Weights of a small image embedding model.
Model: 2.87M parameters, norm layernorm, activation star_relu, depths [2, 5, 2], widths [64, 128, 256].
Training: soap at rate 0.0015, 21100 steps, batches of 512, held-out accuracy 100%.
Data: trained on microscope photos of single blood and bone marrow cells, 194171 training examples, 55.6 epochs.
Rows from block 3, named by matrix and row number. Rows with one number belong to one attention dimension. Each number is 200 + 40 x the weight over its row's rms, rounded and kept within 0 to 999. All counts start at 0. After the name is the row's rms in percent of the matrix's.
# v: window attention value (model.blocks.3.attn.v.weight, 128x128), inputs 0-127
# proj: window attention output (model.blocks.3.attn.proj.weight, 128x128, transposed), outputs 0-127
v.78,129,216,201,199,178,268,133,168,187,143,196,189,253,248,251,236,209,219,212,192,154,147,140,205,235,257,205,200,174,131,175,250,220,252,214,201,72,164,206,236,156,244,170,210,243,215,258,194,160,303,175,196,233,221,186,200,157,240,208,288,196,202,204,179,242,214,191,195,165,212,239,125,248,174,152,182,187,192,193,154,232,144,229,194,281,221,226,170,331,201,147,146,260,204,225,139,178,246,225,224,148,191,218,219,199,248,172,170,170,182,174,169,208,235,163,226,221,142,188,140,204,189,232,261,211,266,199,165,160
v.79,104,147,206,165,190,247,197,264,178,222,156,170,198,192,235,247,176,288,242,236,223,224,236,242,172,240,201,265,181,186,170,219,246,58,167,99,195,155,198,221,185,132,209,172,199,176,213,154,172,177,145,206,219,198,155,216,203,170,137,170,199,256,133,170,249,158,230,223,203,198,259,169,189,175,216,116,195,172,230,170,236,178,171,223,205,228,241,215,145,236,193,153,177,179,233,268,267,253,164,167,248,280,190,270,207,144,210,253,222,153,209,257,239,175,237,198,213,202,261,203,193,208,139,236,210,245,122,213,224
v.80,098,174,225,213,199,166,123,211,82,200,224,168,183,183,188,189,244,182,135,156,181,228,218,238,237,248,219,262,187,189,254,158,167,177,235,142,176,277,169,142,154,259,184,231,235,229,166,211,128,230,208,190,182,227,209,174,162,159,218,204,220,184,199,198,142,212,180,161,152,207,213,143,230,180,113,250,182,229,156,185,230,198,249,170,222,95,247,219,133,127,171,216,290,174,266,257,144,203,219,195,179,175,237,137,180,255,233,132,209,258,161,204,185,268,242,158,232,186,139,238,199,187,227,171,166,173,163,234,199
v.81,113,186,198,199,189,283,184,217,201,238,154,189,126,225,271,238,207,230,195,149,195,193,212,175,157,243,169,254,200,154,205,255,183,164,172,227,174,244,217,181,186,216,167,230,257,141,260,143,168,232,125,133,217,233,99,209,193,168,192,282,170,217,230,245,247,230,189,201,214,150,197,111,251,168,181,166,252,216,252,172,253,173,204,193,219,197,251,196,251,125,80,146,215,168,180,150,277,183,162,156,137,200,272,206,235,190,205,198,203,223,160,232,194,262,150,255,224,163,199,161,183,197,205,203,170,272,219,183,175
v.82,102,206,197,244,232,204,208,189,212,236,173,221,238,198,233,168,183,251,199,155,128,202,183,184,169,214,185,239,161,212,244,192,164,166,210,194,174,184,230,205,228,171,181,128,276,220,259,235,150,202,202,152,112,208,221,264,219,254,194,193,125,190,193,206,261,217,141,131,243,206,189,194,276,173,272,202,123,253,244,184,107,147,248,240,144,224,226,172,216,198,218,214,179,212,193,179,239,69,203,192,213,166,223,121,214,137,212,204,150,252,127,238,200,192,162,215,139,170,188,196,111,269,239,168,177,228,224,249,183
v.83,106,184,252,265,177,146,231,161,199,302,214,234,189,231,233,123,168,178,165,217,251,177,187,229,175,179,148,209,216,223,170,195,208,180,138,264,217,214,163,156,233,167,273,100,227,202,211,221,222,166,214,237,245,142,205,218,232,224,182,141,185,251,255,226,225,144,207,253,221,173,282,228,188,222,187,212,255,192,236,242,180,172,197,219,119,265,173,201,192,216,201,171,165,168,149,258,206,137,218,184,164,199,178,205,190,175,251,206,174,215,221,174,151,167,290,193,133,260,172,274,167,270,250,219,298,221,199,135,234
v.84,092,200,262,283,226,210,197,217,170,209,207,211,185,227,268,208,221,199,242,222,175,212,200,213,199,159,252,267,291,214,175,185,153,319,227,180,201,196,197,158,149,188,249,276,213,198,237,239,170,176,138,173,204,220,205,185,223,191,206,241,188,122,109,227,264,162,228,225,274,242,209,237,113,248,173,179,233,207,264,210,181,138,218,209,195,139,229,203,294,189,264,243,139,222,174,194,236,200,259,232,197,190,238,152,242,141,122,248,180,170,155,210,235,187,160,162,174,233,193,191,158,206,179,122,157,235,184,211,226
v.85,108,230,257,198,199,183,176,211,181,161,178,201,207,197,250,222,182,122,205,178,238,201,211,235,240,188,166,217,108,199,226,244,257,218,213,208,152,219,226,211,176,250,197,262,232,187,229,141,168,266,188,204,260,185,203,272,152,234,209,283,159,273,198,218,186,247,273,138,186,218,200,178,253,225,212,201,135,227,221,251,139,238,201,282,284,165,185,253,278,207,161,197,205,232,287,198,202,166,207,152,220,97,307,204,229,228,192,223,161,158,299,246,164,214,242,228,194,227,213,175,246,190,214,205,216,212,183,150,199
v.86,095,232,215,181,168,194,187,143,174,178,154,195,210,242,222,219,213,220,188,210,254,82,155,224,181,191,251,156,156,207,174,238,202,153,216,188,216,223,258,182,227,135,162,183,89,195,194,129,195,156,214,235,246,204,211,240,216,197,168,206,206,144,226,179,176,152,178,191,249,205,160,197,130,164,271,173,181,233,189,246,232,254,195,130,238,200,143,164,120,277,215,225,217,243,212,246,225,169,233,186,201,213,221,200,214,238,224,107,321,181,171,219,215,149,154,232,288,168,234,238,226,202,172,267,280,194,253,206,218
v.87,091,214,179,185,182,211,130,241,150,215,183,211,219,240,290,195,202,181,181,229,207,198,210,218,233,221,162,235,306,189,195,179,183,218,257,184,260,190,164,207,212,202,149,236,211,190,249,163,180,250,196,204,195,171,158,195,123,164,256,137,219,275,188,186,204,213,209,121,165,214,183,214,152,207,237,183,275,167,256,206,192,82,188,158,259,140,168,263,261,216,243,201,202,243,275,268,179,177,204,149,218,164,229,138,255,218,172,241,241,145,195,260,163,185,200,107,113,152,229,253,205,151,207,185,192,194,149,196,163
v.88,089,114,145,211,225,194,144,217,148,161,153,279,189,260,259,215,186,237,130,146,228,230,214,191,273,245,206,233,201,238,147,180,183,189,212,161,283,220,123,205,218,245,156,215,260,226,168,211,248,169,213,207,214,218,258,156,275,189,158,249,206,120,200,206,226,222,283,222,162,154,195,155,211,250,161,140,257,209,266,139,215,246,188,289,240,160,247,175,191,279,206,142,202,181,166,193,181,277,158,245,160,229,178,156,226,229,211,205,256,176,171,218,191,174,196,167,194,245,184,243,156,210,214,178,217,231,231,166,214
v.89,098,162,196,253,183,119,100,189,191,178,154,250,220,179,129,182,241,248,189,202,273,186,187,204,246,130,234,254,241,212,220,217,212,251,183,214,226,196,251,262,209,154,153,150,148,157,180,234,226,165,244,269,196,215,190,213,192,200,125,187,204,143,204,151,174,220,162,217,265,106,233,244,152,176,230,180,169,166,223,157,177,196,193,195,159,168,170,186,179,304,231,127,164,205,175,165,216,187,184,230,183,158,191,184,232,134,172,266,182,265,272,127,183,149,265,191,174,158,157,211,222,150,169,211,222,222,225,130,186
v.90,095,233,279,207,88,209,221,228,220,154,180,239,259,202,223,132,207,220,236,198,157,180,183,162,181,196,173,239,117,132,161,242,197,212,157,183,177,205,159,171,210,168,205,124,118,205,201,233,165,206,143,181,266,135,159,258,192,161,208,262,219,184,188,177,174,178,212,246,140,235,179,222,227,211,195,120,204,188,161,255,135,212,167,232,208,233,187,244,230,197,160,183,134,120,136,210,211,240,227,192,122,191,164,214,245,192,170,138,225,214,237,238,206,305,222,235,178,206,121,160,252,148,226,184,218,229,198,140,191
v.91,131,230,172,194,224,287,208,232,170,201,243,150,232,214,224,179,275,208,205,204,121,172,167,164,157,180,210,224,213,122,201,281,266,200,170,189,63,198,199,228,212,219,200,168,211,246,241,219,187,224,225,167,235,193,184,273,220,201,172,245,166,190,202,224,209,234,192,119,224,144,142,117,237,177,207,251,266,190,181,116,228,203,218,189,217,211,225,195,270,134,127,142,260,207,197,99,233,168,228,177,195,180,281,213,204,224,225,158,200,174,194,198,209,284,158,177,216,246,191,154,205,161,251,256,207,195,184,169,238
v.92,099,176,142,226,232,159,181,174,204,194,124,251,185,224,180,181,213,245,125,156,149,197,240,179,146,269,193,228,219,274,186,195,190,121,169,138,238,158,216,135,243,168,177,221,224,312,116,118,213,168,237,226,169,190,178,175,209,195,204,208,287,203,221,207,108,187,208,178,171,192,204,126,178,270,133,252,189,226,191,203,266,195,176,143,120,160,153,200,226,178,149,162,232,151,211,235,226,238,186,211,228,263,235,194,144,192,227,192,129,187,236,233,183,219,195,134,235,201,226,238,182,166,224,197,243,165,146,202,219
v.93,092,174,238,211,205,178,186,219,208,165,215,178,213,117,175,213,161,217,218,176,181,221,202,223,227,142,205,292,276,164,179,107,166,169,189,196,236,238,169,222,195,139,263,124,210,178,272,213,184,158,207,184,191,178,221,158,263,235,180,159,218,100,150,196,220,242,193,206,215,165,206,184,115,175,205,210,251,101,195,161,201,158,182,200,137,220,177,264,165,196,287,109,204,221,184,270,191,190,189,158,139,234,187,192,221,125,199,192,258,123,150,165,248,249,243,172,186,187,146,231,201,181,161,159,232,264,194,180,169
v.94,115,214,267,216,175,195,158,259,205,137,207,237,221,218,144,240,112,130,223,173,211,232,198,207,228,130,192,218,235,231,195,196,238,231,156,187,277,189,260,189,150,176,270,178,167,154,173,190,156,196,194,185,245,195,205,170,235,200,207,171,195,165,182,185,180,166,167,185,207,161,149,298,255,243,265,178,105,159,205,239,201,194,209,168,257,251,128,240,251,248,263,187,124,192,186,201,204,116,214,193,256,145,137,172,202,190,152,265,204,203,178,159,235,124,184,303,194,182,174,171,145,212,196,217,165,174,146,167,221
v.95,090,223,166,196,239,109,206,204,167,228,158,178,231,206,159,191,223,150,170,182,221,252,204,251,253,146,24,265,239,206,231,221,230,188,166,217,257,220,233,206,192,218,171,199,162,248,168,223,189,181,211,250,238,236,184,197,226,165,223,189,283,190,138,198,249,247,170,124,238,182,215,296,209,246,88,192,147,191,234,206,146,135,178,225,190,221,165,191,258,222,200,204,220,206,186,193,189,118,171,215,191,187,139,180,240,246,236,239,239,234,188,248,167,162,162,179,146,137,192,147,188,225,228,206,203,236,165,170,215
v.96,094,84,228,180,183,221,149,233,163,198,151,169,243,236,258,160,187,184,199,218,182,156,146,287,229,115,191,162,170,188,173,177,160,238,249,232,182,245,233,129,213,233,213,251,136,223,168,221,236,127,304,247,197,188,161,134,154,208,284,187,157,207,169,251,231,252,215,198,198,195,237,256,205,256,208,206,265,225,188,177,205,234,145,216,216,181,164,176,232,226,149,200,180,227,144,240,203,209,126,271,185,235,186,147,167,208,160,261,207,192,192,148,198,183,168,177,256,154,122,252,226,176,168,202,176,146,237,187,189
v.97,083,203,193,219,177,151,214,135,265,186,182,150,261,263,219,189,102,208,146,142,214,274,273,144,233,222,259,188,268,187,189,278,222,191,185,226,179,155,204,202,175,170,141,134,146,224,258,171,209,275,197,259,203,189,186,222,223,213,141,243,212,150,194,118,249,206,220,164,229,228,230,199,208,172,185,140,198,183,196,160,182,229,213,207,134,195,251,187,203,264,171,183,187,151,100,208,145,276,226,202,175,208,209,209,205,179,207,140,223,215,242,178,184,119,224,136,211,215,237,251,189,147,284,239,190,248,229,223,234
v.98,112,145,145,135,259,182,237,187,261,197,219,144,190,245,251,223,184,236,213,183,162,245,226,170,129,136,233,184,220,213,199,266,174,285,207,245,217,147,184,228,223,211,125,201,147,226,173,239,175,179,165,215,188,253,248,188,227,201,299,218,202,247,223,266,202,234,163,121,177,258,192,293,250,257,231,241,126,201,166,117,213,201,161,245,219,202,200,191,233,272,231,178,186,243,170,233,205,121,225,245,151,172,203,199,260,167,146,248,217,225,237,167,151,173,191,190,199,180,266,167,196,177,157,138,221,199,211,177,161
v.99,088,225,228,171,160,174,177,241,242,225,238,116,204,217,269,180,188,259,246,247,197,239,166,169,157,140,278,190,119,181,158,231,185,240,206,163,176,99,138,286,232,171,220,239,203,161,185,213,165,283,192,165,238,163,190,196,177,190,228,252,185,199,244,190,239,154,159,188,171,305,192,182,233,204,210,198,206,179,214,139,202,210,201,205,171,226,189,247,237,134,232,240,169,234,141,153,174,245,119,289,198,204,182,168,181,216,260,179,232,293,180,198,147,189,138,199,238,229,170,201,227,238,275,227,243,201,156,207,213
v.100,096,169,208,203,156,222,166,204,209,233,244,166,192,249,212,265,108,221,208,267,193,267,219,202,234,215,211,166,272,199,135,116,185,149,191,154,142,231,268,175,197,224,260,252,190,178,175,300,181,140,280,197,193,183,163,212,208,238,223,232,177,241,209,160,252,191,280,254,171,196,256,209,229,245,240,225,246,168,179,182,200,236,147,180,158,246,176,205,186,256,214,231,205,146,231,196,247,202,238,178,195,175,161,249,190,195,189,240,180,129,218,142,186,247,281,160,165,171,180,254,248,237,216,149,106,138,226,173,168
v.101,085,179,187,208,133,190,177,211,260,218,231,167,179,256,192,131,235,169,215,198,137,209,218,227,185,191,124,302,225,189,310,246,131,212,184,131,251,219,212,217,206,198,203,169,279,240,210,233,204,192,245,132,264,211,190,184,253,233,226,184,177,191,217,138,154,271,196,246,216,193,194,215,193,212,300,184,178,167,181,239,168,181,255,186,249,168,177,225,238,200,203,182,197,215,190,183,206,186,126,195,215,163,202,110,220,152,246,244,228,261,166,297,156,212,206,277,148,181,203,218,118,161,173,250,147,198,178,149,204
v.102,120,209,157,214,217,200,246,165,221,116,321,111,165,272,163,207,183,225,249,181,220,133,178,168,145,219,198,255,244,191,147,277,191,246,277,222,201,179,224,174,215,181,182,245,164,185,236,228,229,260,217,149,225,217,189,241,245,201,172,216,157,207,223,260,265,163,165,235,247,245,157,182,251,139,220,211,204,168,155,202,236,190,239,213,155,188,157,193,180,263,183,193,120,228,174,243,242,233,135,222,201,120,196,186,224,264,186,197,187,223,153,192,233,184,162,229,278,194,212,121,211,184,195,177,300,178,177,237,219
v.103,098,201,197,244,177,226,265,266,133,262,196,134,119,209,168,133,210,251,237,193,216,200,161,258,145,209,179,167,226,186,142,222,177,208,177,219,269,154,234,279,233,223,186,216,166,204,233,198,193,201,252,215,165,254,183,228,181,190,270,243,215,167,224,202,218,212,178,241,229,217,196,258,220,246,217,188,240,172,189,201,167,93,197,189,199,159,192,189,196,202,249,190,213,150,137,151,209,183,184,183,222,199,295,149,118,253,230,274,178,221,295,300,188,276,132,151,251,228,177,227,208,250,216,197,179,230,200,248,205
v.104,085,256,213,288,200,217,186,197,165,203,243,193,226,183,207,190,235,247,205,203,162,166,141,219,142,234,156,137,129,203,184,236,159,243,168,86,228,183,116,243,198,225,223,157,196,177,166,179,169,256,251,206,217,224,259,151,289,175,102,263,214,166,206,207,124,168,159,159,215,179,174,156,157,195,208,183,200,230,106,296,217,107,146,180,157,232,248,186,178,197,200,178,179,155,206,133,246,143,211,195,202,193,238,223,175,224,209,154,166,159,189,211,226,180,238,249,202,240,184,190,224,234,185,193,227,227,216,192,287
proj.78,122,195,198,232,191,183,195,157,131,217,232,164,189,238,155,184,150,171,245,182,188,134,149,119,192,230,178,222,159,161,163,163,214,198,183,192,262,224,169,130,138,157,227,256,246,121,257,184,221,182,173,149,157,189,196,195,240,208,179,218,230,203,282,256,260,243,280,190,157,196,147,168,154,182,207,198,234,203,230,213,256,208,204,126,238,192,163,241,169,223,173,257,230,196,205,230,215,271,167,129,153,246,200,181,224,193,165,176,151,166,243,167,199,136,169,145,191,136,256,111,176,154,123,167,160,262,227,238,148
proj.79,095,224,257,178,171,226,260,243,206,177,178,235,215,192,247,244,194,208,154,141,298,128,238,160,226,222,167,194,202,217,267,200,137,210,223,195,197,214,94,153,274,154,224,135,179,225,111,291,235,175,201,262,190,212,153,246,235,157,224,137,235,211,186,213,192,199,223,195,200,207,243,209,169,230,234,178,220,174,97,205,175,145,231,187,156,241,231,246,210,232,195,213,179,246,126,150,176,183,190,185,205,203,189,184,236,164,218,208,171,206,251,201,140,244,174,166,167,263,148,107,204,205,255,264,204,226,238,198,120
proj.80,109,204,179,212,222,316,179,162,189,219,119,167,231,193,149,283,150,243,201,147,154,273,201,254,196,186,224,236,196,238,186,259,179,248,246,233,251,176,312,197,221,202,281,263,244,226,207,233,99,244,203,205,247,193,155,196,212,163,214,205,271,196,210,255,156,249,168,265,157,188,247,213,192,166,192,228,148,154,290,244,162,281,185,208,155,177,195,203,258,203,205,188,210,233,198,206,243,209,179,213,242,213,251,126,211,230,134,259,176,225,246,186,219,240,152,205,209,160,248,192,195,160,192,199,210,182,209,189,205
proj.81,118,201,125,142,156,163,229,229,117,167,271,220,208,202,244,220,189,234,243,216,189,241,204,230,153,211,240,276,154,229,211,186,198,171,228,171,259,198,189,76,126,215,181,198,212,162,301,254,241,165,167,189,220,165,212,107,227,231,197,192,253,173,205,225,252,223,227,249,149,215,180,243,182,220,234,168,204,205,205,161,235,165,223,156,271,214,168,213,145,160,134,228,306,176,215,215,251,272,189,180,159,225,199,211,213,194,153,183,181,240,212,170,189,178,214,193,146,143,242,178,174,220,193,221,268,255,181,195,107
proj.82,102,186,164,184,223,149,146,205,179,236,179,207,198,242,232,226,224,228,137,194,263,248,144,237,209,141,179,164,151,180,185,174,197,256,212,107,204,180,147,221,261,215,211,182,215,138,201,116,245,130,253,215,202,271,191,131,180,214,192,231,112,169,194,131,213,215,264,174,205,200,184,166,112,207,174,201,236,209,202,155,258,191,140,122,263,210,244,101,186,198,206,225,264,219,180,206,193,132,164,198,214,206,247,159,149,187,209,216,147,231,175,186,167,131,203,228,238,173,133,237,184,189,195,302,228,249,190,201,218
proj.83,108,222,193,217,170,127,194,214,238,181,179,246,157,168,208,240,221,194,226,155,201,249,275,295,223,214,235,206,116,238,214,201,222,222,163,149,131,217,257,153,226,260,188,160,87,189,165,224,279,165,199,196,218,184,200,230,221,264,193,245,237,200,184,213,223,159,160,195,243,189,243,219,179,220,247,163,250,146,187,194,143,216,142,176,158,246,250,212,217,161,207,142,154,132,205,194,168,186,205,218,296,163,166,325,226,152,206,205,213,207,185,133,181,165,144,229,164,230,154,187,233,270,244,194,167,176,174,152,177
proj.84,104,161,250,211,234,242,197,162,239,245,250,222,196,146,238,149,196,272,227,283,157,226,164,173,175,173,189,188,249,234,197,190,178,258,227,173,163,238,127,163,205,188,181,259,280,146,197,201,306,210,199,174,203,209,221,177,131,205,234,186,237,211,227,152,181,112,149,196,208,237,207,185,206,183,177,178,176,226,215,172,208,168,223,219,240,203,117,230,191,206,234,234,171,244,233,228,254,233,157,126,188,234,241,156,149,164,190,263,229,154,202,238,159,169,258,252,210,146,206,230,250,111,159,135,232,179,315,192,160
proj.85,101,252,184,272,246,216,172,177,104,212,189,155,195,220,228,204,176,238,279,210,232,197,207,124,179,153,173,217,142,216,195,248,192,102,231,166,227,172,197,129,206,163,211,198,258,183,250,236,224,198,187,164,223,243,184,226,168,198,154,231,273,178,244,215,267,249,249,207,164,176,234,207,151,268,110,124,275,234,138,209,183,215,176,189,190,237,239,141,210,228,257,232,274,174,166,189,171,233,227,230,168,261,145,143,190,243,211,217,202,181,202,167,267,229,219,143,203,149,152,202,221,187,183,167,208,210,134,115,209
proj.86,099,198,209,194,136,175,237,181,199,255,260,231,244,241,136,204,297,248,152,210,236,193,199,216,243,258,191,234,256,270,189,229,276,171,160,215,282,172,159,212,159,204,251,176,207,189,149,227,181,157,131,214,219,203,202,211,238,288,220,228,119,174,155,156,186,172,203,115,178,207,146,164,234,189,135,239,217,193,216,161,256,161,225,173,225,213,150,208,224,178,167,240,158,209,189,225,193,216,184,242,145,89,246,276,247,209,182,267,184,274,205,194,169,228,180,176,109,255,202,197,213,172,198,173,169,181,149,204,213
proj.87,111,251,156,191,217,163,221,116,182,250,207,186,178,241,162,178,204,238,219,196,193,224,241,181,159,249,194,151,208,220,206,191,178,181,246,147,273,217,131,206,215,234,224,242,206,147,139,185,250,195,168,162,238,233,163,237,242,218,221,199,198,114,171,200,221,234,183,300,220,194,202,270,132,177,163,177,228,199,165,229,205,270,225,245,258,185,235,223,192,135,250,251,137,152,175,129,181,273,197,207,210,165,250,231,95,173,241,239,232,166,202,208,289,169,159,241,237,134,195,188,233,161,217,122,267,244,239,196,201
proj.88,088,167,166,220,160,220,286,243,173,177,173,114,140,226,173,171,213,217,283,163,194,110,241,168,212,222,170,177,194,253,193,235,82,222,211,161,222,164,151,181,198,223,230,192,152,271,200,200,199,150,286,224,211,248,217,165,192,119,225,140,273,233,218,192,232,259,179,216,222,199,258,248,178,172,195,215,215,194,184,239,163,170,180,99,177,270,198,263,234,137,160,194,185,253,154,174,205,195,230,181,163,187,216,172,203,203,194,230,151,198,155,166,170,241,218,255,177,208,168,250,146,165,130,197,194,196,236,273,248
proj.89,092,212,191,224,158,130,290,171,182,252,214,81,186,232,265,192,285,152,232,250,168,264,186,232,229,147,139,163,205,185,193,201,142,199,155,202,180,244,199,206,196,194,228,181,197,213,120,234,226,154,251,167,170,204,213,221,175,196,229,197,163,247,164,180,180,196,212,178,230,265,237,213,264,153,184,119,230,185,111,260,208,186,169,277,156,228,204,253,204,167,197,179,159,240,225,212,113,180,253,209,158,183,207,187,232,143,181,170,170,205,200,188,262,237,233,216,278,264,230,204,169,251,177,135,209,158,274,183,219
proj.90,093,265,200,266,246,149,206,244,248,199,223,119,164,156,179,247,134,174,131,216,160,135,178,144,173,242,189,187,141,126,152,197,236,188,172,249,127,180,237,179,197,206,243,167,226,229,218,252,230,186,160,110,266,172,173,157,259,263,174,209,215,199,231,280,233,153,235,191,232,177,138,172,175,186,255,195,220,203,200,176,188,228,230,199,163,214,225,229,114,176,156,126,265,153,284,219,195,160,196,165,234,237,169,168,207,145,184,214,171,255,208,205,207,206,223,187,196,175,166,198,171,270,161,124,200,128,184,218,178
proj.91,133,176,152,203,149,160,199,215,153,232,192,178,163,198,222,203,230,209,225,203,235,187,167,183,196,237,154,246,148,214,218,227,263,182,141,238,196,205,170,90,128,236,254,278,229,98,227,178,193,159,164,176,177,249,233,176,249,229,229,251,201,242,196,273,283,208,255,223,170,243,206,171,200,229,192,195,259,156,251,184,261,208,224,172,250,213,176,153,136,222,233,163,267,183,250,236,228,211,198,169,154,212,272,210,207,238,217,209,167,226,253,183,196,189,133,192,194,119,244,176,122,183,186,205,221,325,143,207,194
proj.92,105,120,156,247,223,222,261,220,117,213,162,184,183,202,178,288,188,159,161,225,172,127,211,224,266,175,204,165,230,182,166,206,179,273,252,185,180,155,272,276,219,156,164,224,162,195,209,205,237,234,150,181,149,239,158,229,209,117,232,198,203,157,224,189,164,204,151,220,178,280,217,265,156,209,210,215,155,170,244,170,178,128,223,204,204,202,227,233,141,169,208,190,227,254,140,158,225,168,178,197,192,189,255,270,189,195,244,166,277,242,184,247,260,272,168,183,242,188,210,222,209,177,297,190,110,172,177,202,230
proj.93,100,156,214,110,162,205,174,269,216,165,133,215,187,167,210,280,221,197,211,169,260,151,254,264,194,150,167,75,237,157,193,267,236,195,180,193,275,212,185,189,214,232,170,231,200,182,140,146,210,170,265,193,197,182,222,182,184,245,162,165,211,214,130,198,182,53,138,262,273,180,198,182,167,190,173,209,182,205,171,264,125,180,162,193,204,192,206,203,196,213,217,155,111,186,227,118,212,233,236,198,186,228,229,230,158,167,174,207,186,146,213,169,226,228,168,178,203,181,241,185,205,183,155,181,164,129,206,191,244
proj.94,108,252,144,215,252,168,193,171,255,152,166,190,248,143,252,196,176,257,183,155,197,236,240,190,209,120,174,179,198,233,215,157,202,144,168,82,128,207,190,184,223,151,193,188,215,174,227,177,220,206,158,159,179,227,245,173,218,216,133,186,190,209,209,193,159,168,132,208,200,182,179,160,163,253,171,172,166,237,111,185,243,202,153,247,143,186,229,239,239,219,274,255,184,192,138,166,84,165,189,213,216,208,162,161,227,213,162,193,157,246,168,191,112,220,277,198,185,257,215,268,197,212,134,162,251,142,232,171,168
proj.95,094,232,169,206,209,163,226,266,179,157,181,170,242,184,209,187,171,181,179,94,170,224,199,197,231,212,181,221,131,204,207,168,265,248,224,194,225,241,169,236,235,151,205,128,190,121,192,156,257,221,234,230,223,245,169,197,202,88,202,187,213,224,253,246,163,218,265,236,156,227,261,182,220,279,218,172,199,218,156,262,219,221,187,230,253,289,166,213,150,151,133,294,231,178,236,159,186,197,253,270,227,267,232,215,216,146,170,146,189,186,216,154,207,173,205,189,171,211,147,192,190,304,203,133,215,225,210,172,157
proj.96,095,287,148,214,226,224,227,144,145,251,158,249,236,133,169,258,245,221,246,209,145,219,183,187,193,251,261,208,218,236,248,147,161,126,218,176,179,195,240,226,207,154,171,236,149,159,200,197,196,215,187,163,194,192,139,187,176,215,210,129,229,156,210,134,204,219,146,216,233,213,172,215,174,153,215,160,167,162,167,220,217,141,243,253,241,234,220,186,146,191,209,139,222,206,193,192,143,259,263,253,211,163,245,244,145,129,193,158,151,265,183,136,213,217,218,236,142,232,219,218,147,165,203,146,187,313,111,187,218
proj.97,083,222,168,270,179,211,133,180,166,186,294,225,192,202,212,195,271,250,186,201,189,183,207,224,239,222,168,218,185,109,243,227,214,272,226,180,149,273,201,169,246,150,161,220,150,184,256,212,169,189,134,167,171,217,182,220,146,158,246,235,190,157,194,166,164,220,122,151,219,130,240,160,179,221,191,193,153,224,232,159,132,136,253,120,195,237,214,187,173,200,215,124,208,239,230,194,206,118,178,229,194,203,159,264,267,195,192,212,226,256,177,239,195,293,129,177,142,221,169,159,175,272,164,216,168,161,225,168,178
proj.98,107,296,197,226,233,208,287,160,169,200,174,209,229,145,184,193,234,119,195,273,174,179,223,187,161,203,150,182,236,210,212,153,165,243,237,173,217,250,207,245,214,212,235,200,159,178,184,171,197,190,181,223,212,209,146,268,140,188,200,210,184,218,211,115,227,171,192,212,203,228,201,240,142,127,154,212,237,220,221,217,208,237,296,146,189,115,166,234,193,202,195,264,244,192,214,223,195,183,236,209,203,198,308,196,170,247,190,189,236,228,330,161,236,275,134,254,152,161,212,164,252,201,286,210,253,245,208,175,197
proj.99,081,215,315,233,216,102,225,259,197,140,208,171,201,182,216,175,239,252,198,221,98,256,177,228,153,244,113,168,158,203,188,235,219,221,178,211,265,183,230,203,173,144,208,214,231,140,145,254,174,160,128,246,247,158,133,270,201,224,178,159,177,175,242,204,168,175,202,275,216,202,184,192,240,295,242,232,204,162,218,160,200,177,276,140,216,232,270,177,107,149,175,151,210,191,171,213,193,232,152,128,233,190,199,233,209,216,208,210,216,179,168,187,191,250,187,192,242,262,222,220,187,209,244,212,195,165,223,197,241
proj.100,101,223,157,177,199,163,188,212,194,222,216,303,223,97,110,164,286,216,297,195,145,236,220,218,189,178,235,217,172,183,230,233,162,210,196,179,174,228,202,189,175,224,169,199,184,135,230,240,206,178,203,239,156,185,246,145,146,194,232,90,128,186,126,143,207,194,170,205,194,164,238,140,171,172,188,173,198,199,201,229,131,240,216,155,214,215,252,230,243,196,225,189,169,232,134,119,149,257,242,87,238,213,192,196,199,204,215,198,233,168,225,96,172,181,217,195,272,244,152,189,216,164,198,181,213,183,198,198,217
proj.101,085,166,158,146,197,152,143,197,218,176,249,140,210,256,207,131,161,251,199,225,153,249,220,177,184,169,189,153,254,155,135,195,180,175,172,195,233,181,215,251,280,168,189,196,258,189,181,232,237,165,224,207,227,212,127,150,194,185,209,314,219,235,191,216,190,198,218,251,178,171,126,243,263,165,160,157,224,180,115,201,155,136,138,202,186,185,173,196,197,216,193,230,151,172,180,190,213,124,223,222,241,141,220,142,202,183,171,167,251,199,225,150,199,198,87,191,209,164,244,279,182,234,257,231,274,227,179,193,280
proj.102,115,232,194,203,204,268,239,223,241,140,191,217,115,210,208,158,248,224,198,266,202,238,230,150,201,230,187,225,214,194,213,257,193,230,215,208,247,110,231,176,180,227,202,235,129,164,158,266,138,167,172,184,251,225,210,224,253,231,216,183,197,197,240,257,185,263,105,189,168,189,246,199,203,140,287,214,168,222,274,207,197,215,249,147,240,221,204,213,234,224,183,156,251,242,260,213,157,234,169,195,170,232,285,219,218,196,257,263,201,204,246,196,214,249,116,180,188,191,187,171,123,192,194,201,140,310,221,164,128
proj.103,097,162,141,138,185,136,151,136,180,185,202,211,190,236,227,236,193,166,176,228,200,215,185,193,219,144,126,263,232,232,191,200,106,173,208,184,192,112,198,133,193,167,177,213,293,230,230,192,291,254,194,217,284,178,239,248,259,240,263,154,166,174,237,242,212,99,193,178,172,169,132,169,246,225,171,144,215,196,212,264,263,236,247,189,198,195,256,131,162,204,177,138,183,206,261,180,221,219,176,219,211,144,149,210,195,155,170,199,216,124,216,195,163,236,212,194,195,220,181,219,166,189,221,142,139,228,236,202,248
proj.104,093,153,214,237,118,214,160,195,285,238,226,169,214,262,164,244,192,197,171,223,210,212,226,231,147,173,172,243,195,253,160,174,169,217,157,207,156,180,224,200,172,198,286,280,224,274,114,258,218,211,232,218,170,195,221,192,233,204,204,231,227,204,229,232,156,197,211,202,147,229,205,192,266,223,143,255,223,116,167,202,198,174,187,213,157,243,174,191,164,153,180,147,207,215,237,195,145,208,157,248,171,239,269,192,190,192,215,176,175,257,167,249,167,253,198,105,178,172,124,275,233,116,214,97,196,152,222,259,164